{
  "model": "image denoising model",
  "color_jitter": 0.2,
  "task": "denoising",
  "noise_std": 0.4,
  "norm": "instancenorm",
  "learning_rate": 0.0018,
  "beta2": 0.999,
  "eps": 1e-06,
  "max_steps": 31700,
  "lr_schedule": "wsd"
}
Rows from block 7, named by matrix and row number. Rows with one number belong to one channel. Each number is 500 + 40 x the weight over its row's rms, rounded and kept within 0 to 999. All counts start at 0. Numbers have three digits each. After the name is the row's rms in percent of the matrix's.
# convs0: first 3x3 conv (model.decb.0.1.convs.0.weight, 192x192x3x3), inputs 176-183, a 3x3 kernel for each
# convs1: second 3x3 conv (model.decb.0.1.convs.1.weight, 192x192x3x3, transposed), outputs 176-183, a 3x3 kernel for each
convs0.106 069:458441446427445439450465436491487469454470463457435456497502487527498470527526522450469501478487497471461460462461486443462508478466510464440490464447464496521492535564564540563567547582534458461487421462491434419436
convs1.106 067:526540538506526513502516513481515508468502542491482516454487432441473444477456459448462500404458487406450443501512509457488505462509493485493495477485490484505496416431465390410433412420421429492496427454507454440494
convs0.107 095:462455467450425439443431450506496485467456449458428442516496466547541502569565525496532543495539544487515510463511527464518530475534510429435471475468505475498521502523511520500529522510528466465482443432453463455450
convs1.107 060:468477465442459503464438463518563542553527530525524529479446446497470475516514468430488483396411453421437419478463514455446502432450464477431477461451503462503508425501491437432455420398407480485519445509482475487483
convs0.108 103:497522510585572587578561560528516533488481501463461452509455464527453466535471428528567541556570555490488476490542512526564532551566533434468462523556543567602565474464475468449476497457486465440467472468472493456445
convs1.108 108:487453523440418471476433486568569533581565563534526521487492515476484484480510509502536532442472495453470479526508494490490489466466498464433474433416442456452480537520519497455485465436462476521522454475492466497502
convs0.109 097:531542529559567556532537510562557537564563526521513507534534492555568531561563547461481502460470455472458460498493504501517520493510474480446439453447446471481464476498502538522514512538489533600556572594579511584562
convs1.109 108:521492477526544536547563576455439454454401434454429437514538531557560545536577563465439435496462492547552556485468479506504490551523535555562538562591534544567544490479457485453439554519518476426463494459479529537547
convs0.110 103:536541551553549556513540535464467462456468446459457440507486459531485455532498492559562547538565548467493468540559553559552560514545536547565537600602576601597556470487492495491478480485502432443448453440449439432447
convs1.110 093:505478513471435479480441509550564548560590567551573572472479481456446465462455465516566555465531538449503489521519501515500507506514512476438484461438473474440475524539562513509519494475490496522531509519525497500535
convs0.111 096:493496502533547530521537534563584587551554579498481494534505477546541499606576524548575580544533546519471501504546510505559515512527511449441445479483497523523525483493496494491483510481471504548558539560580541527521
convs1.111 123:497530520490523511483500500471458465453440483459449492482479481457490469482467448462451483426429445430422425527520522510518516484506518526544510542563540523547519463459481441420436414416444449455479459444459446467479
convs0.112 094:444454507445456515465470534514475472490429433474459441519518507548547542580558545488501491523541516528536512440491500462498513509563515422439464448483521465485508538507505541508525507502506469479504442464486450447481
convs1.112 078:451464482448465476460460466549564539519567536527516546507488471495471481524516509479471477437434488417424458446451462417414456430428457455430474443426440476446482498495525447461482399424441460487507457473480467456473
convs0.113 094:446444496468479516488502537488464491492464465483460463533489496563528516574552545495514527529532547532550527446497507511540526536551537408420430445476499461478534540551549533522542516531543451426437426448457448444444
convs1.113 079:465471451464451466450438473512524524520528551509539503519503493518485490502526497442462501418459434414438436461467500477453487437430447487463471468457478449471484469492481421445431430426429464488475477466462474447489
convs0.114 097:519521545541535532517531531575569571545551554495525515526502506537539507544554513471465465480483487500500458516516504514519526510528515492481439466470447507485469463492478467490485472504478569595615577591596499556559
convs1.114 113:511510503527549539555581565447439451447401418445417431510532508554555544550571536471461472478480511538563569488472492509488501544531551546543550567589572559572568485452459458427439542507536477441477457457489522527544
convs0.115 094:467499481474500491480492513552546547518479486456432421489510519464536524506568575487544538453515544455519539441559569393504522419499526429442428400454433443479504490507495539523501548532492546561515540546506526504488
convs1.115 103:491466397478492456485493485509474440498460417499444444460480523468501528510523542465451445457427464493473499513486470510507502515516513533532532524568553543594577509459399488465387507476455481482451491454459507486490
convs0.116 104:578562563560545563501516517527536520460477493459450471532555528557561525542567527464466455479444445470438430524523530529535518515505500540525520538529545531548536468508481506526509497527510570581587510567556475488496
convs1.116 085:520519506495500530555551561459458469455431450427422434493497498529522517557569561468463468454445451503491507444463468450433458506492514526533524566536514571573536493470484443452433482448497487443497420443453449443480
convs0.117 102:482523536483544553485511530566550567531528514448441452446431456500498485522512529544579597520538543454506517518562563538574575510550550430439419467485474493487521467462475476471475461457455516508536517546545483494498
convs1.117 098:470452467443456478456457451529524524510494493483492506479479489503484478480501481479463493430442433416419421496496506474492504473450480450446457484472474484503515526505513459449467435439425448476495449448482445455484
convs0.118 079:475506517481499527434473501497501499453430418433443436492495512522547527553574538503543552479492506431464468470494531467524529462488490440451488457495529501492544527554533536531539543535503530512533493486485424446435
convs1.118 064:514483539453496516478479521581589567539528540538516509492488475484461482462476478537570540455454505423444451537544555484523519482482537481443445509483454488485489544551570482468495412437445523532525491500515481513495
convs0.119 094:571600595562583578486505529521541499480482488461445454559546525553553527507544509463505510493505480513506491498523526526527538516534537483500498480475504482500519543531534565556529535534527546615618524555607491536523
convs1.119 084:524517512512495505555524507457447455435410418426430417504503522523548515559557540484469466448440460478486519489475490471437464520484494567535502579589532587594530485457461462421437437422462490451476434427461493455507
convs0.120 094:467492523504519512494470471541538534497476499470451446482487463533538517524554568541521534482519537487484509476514548480516545491525529439424454466448468479486512492501502480483462464462458492492491530516478478472452
convs1.120 079:464463453443424458449468487571592605531582595486532568465433437473423439485440439497519502448465460463436425499520495462483482450501512422376406453435457493469470511533552464493512409447477488521520470458508451501500
convs0.121 082:497447462511472475480462455524502523467479508459488475497450415528445460501460453548504513542497484470440470563532518518493434518491470475440424495444454530519504472482478472476494502484494500509526501449483509450437
convs1.121 072:516498549505480536490501552588596584587621594526592540465428472428416422448393462511537543461481496443436487514509495523506513493498500442435445464436467510456485482489505507489485449466455532523532495505535471517555
convs0.122 112:472488496464467475512493498497495502562575553581574556500520560504506535490514523495514528515508535514528543543539549520518541499516539495483466447432419434388410501517494456457480460452486526544532571565561565566549
convs1.122 101:527531544566580556558554554435418429443428455459446481544555529541547510512514511505498465554547521563572527462467486481484497510528522565570570534550536516532512453444466523522538543578542485500479521497519513522509
convs0.123 101:589588567583557547551528536550535533520514475473452459501521483522542512533544519467468473505512509535537501524523528547528520551559530480489500504488500504524523502497496555517507543520481534588606517575596513555575
convs1.123 109:520503503533528509528553557425419427428404417435426445499536518550577541556557539473459445467435452532519531489467475478469468529487498577559528582574545585583542463470458465438410501491493464444455457432450509499497
convs0.124 101:579587595565572574515526524549569558491483500472449468513538509539546539509540538467496464495516502521527505495493510513535536528558512492474465484505491510508511486516479508540528504528510565617620526576592505522545
convs1.124 101:484495500499528520526558569447424443425395432443406424500515502525558536564570541466463472448437469523534533463478486474470477517515506563534526561570544588562540484472458459428420519500499465435487423433462487502502
convs0.125 088:459458481481506494452459491480484480442465472447440433494474481507529524542518520503508513453484500408425453467503507453473513431474483482459472504476499496489546501540530504517535504541516483487489458477455454429451
convs1.125 080:492457474445430450447427437547579558540589571527562545476470461473445465474439455515533549471497493477472501514542546508505543483519515492464453480451449461466494502558545501542504481482486499512534495496532464495494
convs0.126 098:551583556570569551523540529568581556547546533462471472510526504522531523527531518482469492501471451487490444476492509525536506529529504483456444482472474492496504467484465507522492502512488580609599564591593480547535
convs1.126 104:488475504528535537556571567441424441449415431460432419491517511528568559551577545462459448452457483547530560475467475505481479537526540547563523580586566577587576478456453464435440539514531485436471465456463544513539
convs0.127 113:491500501509481486531505515462476468569556548556571544479480517485476480465472497489512534521529544536565571520515548526522557512545558490509525464456477439417429503488491472478478461473470541546526607573565597598574
convs1.127 094:536560527557568535540548554467423443460449445484495494523549533514526534490497488489492475532510522538531527459459480501475497513527527545589541529552547516512512466462479486482504548559565525491501515525505527515511
convs0.128 104:498525536510543557507527539513539541480473487448459447476452446523488497541517515537560543532548538477496505509528560543571566514528542437440425470507504511531532494498499472472465459487477507498510486500474446446436
convs1.128 091:447426498446410457456417458572573558540531545519512539496480455473500473485500477494516543450465483416451456491498507496483500463481500435416437457447469468477472528549539483453482429435445489498522443437472434475472
convs0.129 122:533538520493474487499492489526512473538516543539514548557517527555525528535534522478459475447457479523489501510509534457465483477475484471480482454441419434404401515495498484493493495495497544571583552583610576616635
convs1.129 122:512495489532542540524542527422410439440381433470449441536564535550591555539560534490458429519492504534532530488478489495491493517493488564593564554571546517539509436404450456433473536487502492473473504466470513507509
convs0.130 095:501538555524545537502492521553569588510496552423441466451455443472450424526495486535539533531507520517488496530552532526541541532537530434393409485461442531505526436459476481481473516495470539530566513537539478493488
convs1.130 092:488472521509502520496523529518485480488437480442433475475475466465500476473512465466458496434427451435432428538528522524524529511507498509491478555540534564569528535492512459430440405387456440460503431453473463474516
convs0.131 103:559571565571567558540550500552555552527545510477481477498500494535551514538550513488485482488488470498473453495492506511516500519519492467460437490470463484498476464498486517525494498508500582589599561596597521545562
convs1.131 106:519504490532528532549566582459429454440411412440431420523525527532573562562576554476444459466473490546538567492477472525491485534541537563563559569600573560599563486475457470443432546536516484449453478458472544522548
convs0.132 078:463467497466466458445470440486485515464447455434448427519514538534541554548574567444473511427473494430493503451483505432489506425482498456456492459494511491476541550569550589571576554580536495475494441427457450425410
convs1.132 070:500472510458482492487472474527544546530519523509502533491495482496475470460477477469507502449477493440436475483497549477477531468500499451442441487482481478469519498480498454445487401443447487496486460498489460466488
convs0.133 114:519510533489499531489504504565560492534501443461434412504537611488576606536613583490526499465528506465511507465505562429501564428510509440416403424419421424449430473517490530527500524524526578566519586593545547560519
convs1.133 130:498513460492500495478492507519485450504408380495402387467509533463554588494554586453434456454455483461465501501524521522512520521502527490554581525577608537605616537481423474419378465388406486470474480463472498492496
convs0.134 103:506533510498510522526543588470484473519534558571577588561560530539537537549528549518501504534532548512527528574538550538537549508500521594567547521497460465430430482494482453477473446448440499536552551569572563598619
convs1.134 100:544548569573562569541558564428424425416423434457437458547541552527534530549526553493512517546553552549530523479467501518503509510492483579560562548558531511512509457466481535538526567538554508516525522538511546504526
convs0.135 090:557588600542571578459514523535562540474496476468450464509517522539537527530543509470487471465475479468474489516502525517506520490528520450456451460444443464481483500544522550538525506534508540591635525570574476493531
convs1.135 086:504479490509474490534536542432441449415419447416404443498501504546549521548576542464442477432435459523518529451467481456458486527509505560544507559574513591583543459473482430432420508508499445449463422425465509499528
convs0.136 104:511544570534584594520578556574552566544511510450454472469458436503498471549540508569597567551575551525525515496538546520568556529549521436459486478493554500508571512516501511510513518519505481503506531544531511530535
convs1.136 100:476465489457454473449431455503500500488493529497508524490494486486491478492505465469483472406414422417419430508498498462452477455441472493496461483482462474479498517465487456420426397376429478467486441465494446463469
convs0.137 100:475482477536534522521536522515502523477478493437436445528460461542485490542513481563570577525573564505524513480538550511561551559568552417456455476495520524548546503500509483479483472465500476468454509472475511490487
convs1.137 098:484442445438424434480439464562592565582618590529557565473440445458440428478481468484498512448487476443454474484481498495462493453477475450415447436410411474431482508492500501476471472443461467482493473485493492501492
convs0.138 110:515508513485486506505469495497476475538556550566567573548559561545556554523544530478511509493520545516532564508498530480506520462479502529516521452454437412400409530484474498484471462456459543555558567576580601602607
convs1.138 110:514530513547577555517524530434401430432416427473462486554555523569565557516519507502470478555531533535533527476464494490492513508501517540576558526540522492510501442405432534496512548551553483466474515486501500508505
convs0.139 101:497549539485538550479481511552555552523519502457418442473472456494525499532531530533546551488511533459503491526543551495537529492524525436415442447449461452459512484508495480489482472480472516534522552543521507512488
convs1.139 095:462460448454456477439442472556574583523556536546541519476459489477476467483490477482488505432441464434427417472465481482463503472469466435392398466433442482457466550529537460467458421426457465462481440439486453445479
convs0.140 107:508554539520557545490518528561538557483497486423431439452449467482481483515499501547567556490509507454480480498524523533546538504521532445432417458470491497483517450453476466475481465457471522535529536525517472462467
convs1.140 091:474444490476451465458459445551560545540507529525522517498487473506497486476475491513517504447456438420413437497522486495488478446466483456432439487466466483479501569561557486466471452429439477495501458458480451469482
convs0.141 109:552474460485454449435434442481445434461438419447408425518498508517498502510501497471471449488473467484506503465477460475485444483491459512546508533550515513500499547552564534526554523532537487435422474439424426413404
convs1.141 089:567513499547491464532459435463462495493504498485522520539565524554574504543548500522495445502470453465438472452429432438442443438444451526516504549523506518512477468451471481458466485463454545534485515482467501468470
convs0.142 099:462521512503539550471504539538565552519498491456439456478445465489494486530529527573581570534528558489498499534556560542574566507538537436446441466490508480485533462450486455472490483455466494497514520553522494501500
convs1.142 095:481473463438457455448454452555537541505530530496531529471480478491476446471477457457487483423419425403423435487486513489489499461470494472453453471463478500492483532530534456454474419453456462482513454445485458458473
convs0.143 099:492506545507564550532561546524525531545576583565567555527529492527525515530545508515503504514500487534520483549516512529528512500497509553578564537525526538532535492496527469501533467484524473509549525563572549593583
convs1.143 116:486512570506536575546570548429416440438428429462444450518529511556541531526533517452445504475488533538541544479478520487484512521523531525545526534543527548548517460440473448457507513521549432449509442457533487493532
convs0.144 085:474469505482490505448478487509518523452446439419415418480471474533511502540536512541565559485516505478497482536543532541527544492529524537514522533526536541554554479487504487511498528515508496527518491511510452449469
convs1.144 063:474499555481479499488475508554593563515535530526505485441461427447419463436466465501531573431432463429406476514556557477531537499478510429458430459473487484528516569611596472470515429433452502525539469502502467474509
convs0.145 097:480474458520490465560520492448462436558516501583531501521530519535534550491518519494515512559563561568573564497502507506510536516513525501541529490512504446472471485488494464478453450436466485480470546495512564541551
convs1.145 097:537522524505491518525529530488478492517513503529538514554549548536518520532532526527519487520503516475493502453425427439441446444448460497511498479475449479467443470473466488509500496516513530510524518526510538509512
convs0.146 090:466472488448448455438439459527541535466490475445455462491479489498488504516519519486505502445457459435469468468499499461495505448479488512509506505518535506519525526509517550552550564576570510528514485524493449439464
convs1.146 068:482500494460450487457499478544558577527523526486498515468421407466443409444458431451487543425445486437456453487506544469470526453491487430451430472471468483477495484517571462448490421428427445512518444484521433487491
convs0.147 111:537562582554566555501552547480510519463463484453468461543536510543557560553578554509499478495511477468466458515531506530531524530544522541553560545542553564553555474496475474533503466513503537590600488543572453488503
convs1.147 089:496517566501527566550571599473447477438414449439427439508507496521539525568577538454462519398431526503510558436482524446473527514511538532505506548538539580571539477480509459446466458473515447468545421421497439461522