{"crop_scale_min": 0.7, "color_jitter": 0.2, "loss": "mse", "beta2": 0.999, "batch_size": 128}
Rows from block 2 of a small image denoising model, named by matrix and row number. Rows with one number belong to one channel. Each number is 128 + 24 x the weight over its row's rms, rounded and kept within 0 to 255. All counts start at 0. Numbers have three digits each.
Before each channel's rows are labels from the 100 images, of 14976, where the channel reaches its highest value: "strongest on" is what is common among them. Only what is clearly more common there than usual is listed. The data: microscope photos of single blood and bone marrow cells. In brackets: how many of the 100.
# convs0: first 3x3 conv (model.enc.1.0.convs.0.weight, 192x192x3x3, each kernel summed), inputs 96-191
# convs1: second 3x3 conv (model.enc.1.0.convs.1.weight, 192x192x3x3, transposed, each kernel summed), outputs 96-191

strongest on: cell type: artefact (28); cell type: blast (27)
convs0.60:099140119124096115109130092136105117105123145129171092106137114156105112120164130102155111127129151138058120177157148135106126123107103121088141119123136103115154111112110107082118114128147092102111123133116093129110132128139129108113110157094112050142121134139114108119087091111091122096
convs1.60:106131116090132090125103139071123124148135089129070115125132105110152149098075069142092132114109133094137119094084087097137101107113137097149104116068128146126112086097129129136132123116108124137130095114121139093109087117135107150120135126145145141078094120105118138119141133118148127144

strongest on: cell type: artefact (25)
convs0.71:106152135141121121148127146142164126155147108120134133160117123095163161148127111155104147108138111121160155127148108118148104169160168128164138148116092150158103103161157138156106146148140133177156130131151158146129117112133132156157160109186156159146136155154146161144174155164171154120
convs1.71:132112109153146161124111139180152181118127111098160102131121124138129143154175135133142144123141100122159078143183154127127133165117137151136129151184157135131161137123141168141120145111156135094146116102134144163132161121154136110112136139124131147168173122118145136142118142144127110156

strongest on: cell type: artefact (27)
convs0.56:124121171166122129160123135093138106152118198136127153133144155154123162127144132131126129162091149155109168131141134176150138147115127178118144136112142133159133156183154084126123145111161134167148154136139130131146143123141161158154145168118152115108157179145151149158141116171130132121
convs1.56:137112134109117154111114112181105150105131149128165133114125120120133118152154143126166147118179117116109091136181170114116126141099123111093113126167096136126119156124114120123120113121141101127126149112121109194146105150113145115120122127125115107175182115081110120129110103154120106108

strongest on: cell type: artefact (28)
convs0.165:077138135151141115147160140175148146123146140123164097152153133114142155150159130153139148088148136157105144111167149139148118157126153154128163149160137148154142159172155139111103149150153112138158149149148119165135161100125158129153152128141151103149173156144150151146142114112151141119
convs1.165:175131154139152165110094150149149193134134122088160134117128138163131131146172142145152137128179116102152079140174150145135131142141129092126114151145161142140147129118131166153142123124110143126140122105136137172169088157146131119118122148127128151153157140079126139140107140144127141175

strongest on: smear: peripheral blood (55); cell type: platelet (53)
convs0.61:163153162154108140160172131094122117130133143163137168147142169118131144166135147133148146157119140178164163135135143177178134155126152173120158151153139133155131124143145124128138174094149124179137154164158125145174180143135152124173141134144156153092106143143150157152165133130156154139
convs1.61:087111094149163109158153169179162171136120119123137102156150115121131135146145130151132131119129132151159151125145133110141136131137143147143136152141178151146175134140145167151114163134147147108151111127149137135108167095154129127140152135110128164147176122141149144140102161114138096180

strongest on: smear: peripheral blood (50); cell type: platelet (48)
convs0.158:164168169149133135152159126097127134135152143171150144146156189135139145135136160143152139154125156185169156135131134187147157141146151175141158145159141138147138153151148133144149154100162120155143158153144138144191178144133157132162148155154157167112113151143137153151152144134156164131
convs1.158:098121108150163117165144172166170178144114109132136120159156116137126138132141117162124131124130143144168152126146133121138140130138151142138131146122182159150178133147147175154120162123145154103154118135141156126105160101156121131149155132115134167150173121131154152145109176113133102186

strongest on: cell type: blast (28); cell type: artefact (26); cell type: proerythroblast (25)
convs0.123:044116102122094122100127088149112118119117147085152085116117089110103108116132090115130118080126159125060109131144109088100136120129116094101137107137098121111112116129116117095083121139121098100122106115118132138085133109142118103118125135120112059140125089125109111108100111113107121101
convs1.123:170153162127149105098113147078148143165135106105110122106126133162143131122109126140119131147106128108148106101094105129132108123139119095154114143076160133129142115113126138132168116106087149142137115127136140081139085141137129128126112140112139155117100154094129143127140130124134162183

strongest on: smear: peripheral blood (53); cell type: platelet (51)
convs0.172:162160163158126137155158127092127136135143127172140152156155175125137143147141153146150145148117141181168158136129130187158143151131155176129162148155132145154138141149152130137139162098156120163143150157150130145182173142131147128168156139155161157097112150137139157157166136126162161133
convs1.172:095122098155166109160147173167169174139124108124142115156153123136123140137146119159126130128126144154169153127148133119136137129136156148137135152132180153147180131141145169157125172129151155106152114144138152134097159099150123129144153134114138174159167126138156145136112180115130103187

strongest on: cell type: artefact (39)
convs0.144:177109092115145103113150146142122134101104113157149121125139097130142126124113158129155134192143128139130086105107123115117105124146134093131166131140129141105180141118119156119174132129069144111132101170130116119095129183134149086129127094105123124152113154080126121123126108105129134144
convs1.144:138148162157138073109124119091141109158108122100109102124114141137139132096115118124106143128108120112140141139087134164133181128184134140130151150141146130124129103147133108150147125207131158135129138133154152077153114116137125139138120163156148159074115183179149144143169162116147171147

strongest on: cell type: artefact (26)
convs0.68:111145131136128118153124157145172131145149114117141120161123120099172168142129110165107158108144103126160153120139099108146100169167169125172151138123096159153112112161161145154111140157138134159164122134141158152135127112130131156142160099186158151149140146146148162148170154148165153123
convs1.68:151130134163152170124126140184145169119131119103176104128124129151123130161187147126155138126152084128143081152179155141127146162123133150118158149182144126131163150139137158127132141121153131106133127103144131168152159131141149114119130135123131140160171135114139136138118140136122128150

strongest on: cell type: blast (34)
convs0.92:060134099106137104090116102160094133131125122117155080117115091119100093107124090119125107105147152120067105122133111071095120100152123082116161119114117121105134098109110125100107104121078098102109096130121137137068113121156119093107116132113097089167136111110111106102083108129112125122
convs1.92:164157164157144123107116144058146142164124114077102121118109147163145126114113134136106133138101131104146111097092113151134115118109131112139128131091146148116139121133134126134150127116104149130136142118129151058151093137125125128121120130128132157094065161110147143149142140117141163172

strongest on: cell type: artefact (28)
convs0.75:084132132157131109155153137168149142118150119123156105161158134104158159150156126150136149101151122157091137115162142139148114157130155147113168147156124154162149147181160142102100151146141109139157146150151117160127158102121168126160159113141153105154171146137151152151142106105154145121
convs1.75:172148169142145177105112141130139184163138117097149130108128144188132110137158143145146133147167119105155100128153134163148112133145115102135117150105157137129142129138124154149156118128107148129143126121130144158171090151153123110123110147118123160146151154066126143142113140126118155172

strongest on: cell type: artefact (27)
convs0.111:128111120160168156149114176150163159128122104111144142153119125114108144151155115148129151135165087111137135098171168110151077150115153113122128168127164148149152107109147171114082160136078164115150149122160119166106114125103106124154149114103138102148135091119155143158115110100137090168
convs1.111:179142144115094130115139099102111075126090170117125132127118162134124133137101135112152125140106138139098099134114157139114165129088131115080120113147096109129126113142127100125126096126185106157113169135125097167191141161128146120126118129110107113121069154110099113113123113179130119087

strongest on: cell type: blast (33); cell type: artefact (25)
convs0.20:143136132094102086096147111138111153101129121136160088104149133143110102103138155112159109137122154129099090148107109119100147103103114107101151105154136111095156152116100117108150103117103099104100091148101100104134139158153153096098103133103097106130120146090095105099103118103110150139
convs1.20:133141161147141118129131139060157130137129114110100120126127141141112140118104112143107123128067116122149119102079102144133139114107135129149127134114153132137129123124136125141151137124102151123123125132146141058154129110131130151125132133132149151080059138152142137129132156090137149169

strongest on: cell type: artefact (33)
convs0.134:187065102115162156117141152122129137098091093124127118122111100102087113136125152120147126158134110101131107106131141104125102113098118092097119135120140126108159167079106153103135129110067163091115111150124085124113110178097108102112107090079120106132115085091120116129114114086121083138
convs1.134:084139110158124143145185124110130066115126124139109153149113131104101135119093129106109105156085118172116162170085110137131138128137133165132167126122102103124127142174128104115092139065143124150107117159138116083115179090119130149140138118149134133087087150167145125120141145106129146089

strongest on: smear: peripheral blood (35); cell type: platelet (33); cell type: artefact (28)
convs0.40:106147146153130134154148143168154152131145134121169108150151146121158162150159131156142162108159123152104147114169153145152118167129153148133145152159144153153141152156155136120098151138163116138159154139153128165148159101128157139154155128151154113147157150147154152145150128127153143125
convs1.40:138138111124161149143123156172141189123132125085169100139138125141121128139169132132143118105155121132166105135176153112126152140147138115142122148159172129149163128124131176160100149105117124089126102107134133175150137131150138105138138145131108162149141138108134129141064149149115144185

strongest on: cell type: blast (33)
convs0.39:053116095130116133110115107168106122126116130097157080116119103115105123125128076132122130080153148121053105110146132095100121110135127091100141127135108138117128126122122130105075115145116092110135114108127124155093147099130140100132129124122114080159139090117132123128116106094122105100
convs1.39:189159170143132142109111129080133140164140137091102123113116143157135117122136160139129131147088121107147109102096116149133105115109132094132135136105158141120139128138126138128145115119104153129138145120126149079166097144120132138132112129127141149108075158108126137117134127125134179174

strongest on: cell type: artefact (26); cell type: proerythroblast (25); cell type: blast (25)
convs0.67:041133102128121119120102112154121124126149110104137075141130082105108116133130083119124129056155142114062118116152147090108122125138127107107139130124111122128130105119114131098075117161101107115126115099126125152075119090136114105119117131110109073143155094124118108114097103113114105096
convs1.67:170164176140139140104103142067150138164135100092101133118118139167135123126115138133115131159106139106143122107090102149130096122112126102140105138076152134122131132123132136131170121103094152136132129123134146084152086144135125130127113141121130147101084145095122136135136133113141166169

strongest on: cell type: artefact (28)
convs0.114:097093071116143108124098153189154161122113089102125106136112080090117130134153094133099131106148090092120101115149126092112071131150130106133147128098129133133133083140123154110075113126074138094133094125125140145066083106102099104115126103111113109173136094078117119129100120110117092139
convs1.114:163141150157133152116135118064121127120129111123104117129113139133127138123096109110104125118066121138143087136078109143129156125115131158120144136125134111130146114140123132130106117158137135125103132133130113103160157144129126116123135139122128133055052135105133127128136123125131158149

strongest on: smear: peripheral blood (55); cell type: platelet (53)
convs0.124:162150155154115151162158133088128128133135128165131164152153171118129155151138146136145140154110138177166157133135138195161137150125148178127158155144130133157137129149152126126139170093154133166134159165152120141181171144123144127169153139143163150096101144138143160149167126127149153142
convs1.124:088116093155162104158147160174162171136116109130145110154150117135127130142142123150129131128129135153162148120149128116133131136132149142134131147141178145150177139140144167157121166129145153109148104130151141138106174096157128127141152134110128158155180119145147143137106170121135094185

strongest on: cell type: artefact (25)
convs0.171:134178185155103114147171112139124140119166152149179104130156174134145152126168148129154129138116138173117160161151134168147134164125130168133156135168134132163146155172151105119123138125165093142139153156139119137172175125157184149149140153150149106118133209168146140140140108144129184130
convs1.171:103095102108123159145093152176134196111120118092135117144126099121138133111136110134142152104186103097149101107166140093113096132134138101124105117169130146129139126078133156144087134126134111120139099086123139179126096113146108120118140118142125148133153112110137130138105134146136108139

strongest on: cell type: artefact (30); cell type: blast (26)
convs0.52:106106072109163106119123138195160142102108105123149088123108083113119126117132110128141120113158123123117111104139109085098081135141117093121162118119129125128138108140122159111115114130090110100135103131113132138062104120121117090106117111100115107173162124093117120124093109107115109112
convs1.52:179153180140132150105110131057127119159154114101102131120109138152133126116113123135120134128099135102132121119093116155145094123123121103126115139062133131119133120137127121126147116150100147156110136134141126091141072144118124137132116139128136128085081141088120133121153125117140171154

strongest on: smear: peripheral blood (51); cell type: platelet (49)
convs0.150:166167169148110127154161122091120127132152129167146162157155174129140144144140158138150144150113136182160161141135138174161140149125152180129162152151132136151131132149143113127142163096154114170137145167157118134186170147141153120162147139157159153099107166141141153145160129134151167145
convs1.150:082111092151161114158129168170160178135118118115137104157149111130132139148141124157122139116131136137168141119145128117133128134131148138133127153140177155146175131136144171151120167137142149106151112119146142138109159094150131129140160136116135161151174117144148146145105168116132091178

strongest on: cell type: artefact (28)
convs0.9:098148129152145106146167141176150149120139138131181098154147131115144151142166138153148142114148126174099140120160143139146104160129145151126175150159131147154146159175156140110119147147145113131157142164145116152126159110134168122153148120134147099156165168132149144150139110115147153121
convs1.9:180131147127154171112092144147141189144136110083150138124132123163131127134164128141139145126177122087155083137176150139142101143145127095127106155146161147133149123113127160156141122122107150134137109118135148178150081140146115114123120147138127156146147134072125139144104150139130141164

strongest on: smear: peripheral blood (68); cell type: platelet (66)
convs0.108:173154158147093142152148125080112132113150098168137166137139169107110137165151145127156136136130132161177160129136128166158105156116142176115168150136127129149130105137128129115135169099144115171131147153154110138178150158128132117155137123148148139082073132135134149145165115111145157164
convs1.108:078123103155169099170156158158161174151122111122125096151151120145138128131137124151132137122119137157160147124132117130140138132141143147150134144127190148134180132138145161159125174142137141106142109130145144132110164086156122116144156142107126165137177130151147147142110175117130102179

strongest on: cell type: blast (31); cell type: proerythroblast (25)
convs0.166:100137082092128094099128121168122134111130128132153078115107082132108121108133118123142113122142138126104087125123117079106095120151119088132174121123120118103140095116108133115133113126081108105121099136102129130067108136155131083117105127087099094160139129084109100107109110119107133128
convs1.166:167153172146146130110104135060143144152141107089099118131127132149145131120108117141105137137084127104147120117090109145139100121122140103143121155089155135120142114121130122134156133147098159140127130128141139070143088138114120134127129132133146154085072150109139145133151140111147160170

strongest on: cell type: artefact (26)
convs0.58:116167151156091104147147125129139130160165144131135129150127141111169155130112135155120140096131144150163159114149128139147128159159158137152146138143098147158093127183157126139121152134143088179156135127151159141152151109142157148152152123187154153144154162144135154124175140172157176108
convs1.58:153129125131165142142104160186147183142127120092155111141145123152123129149173141155144146125178121107150133115179145132142101146138133108128100149135179157131164149135132159148133148115121142124148129106142147163125111134147131118139138128113127156155184121098141149140126160139128113170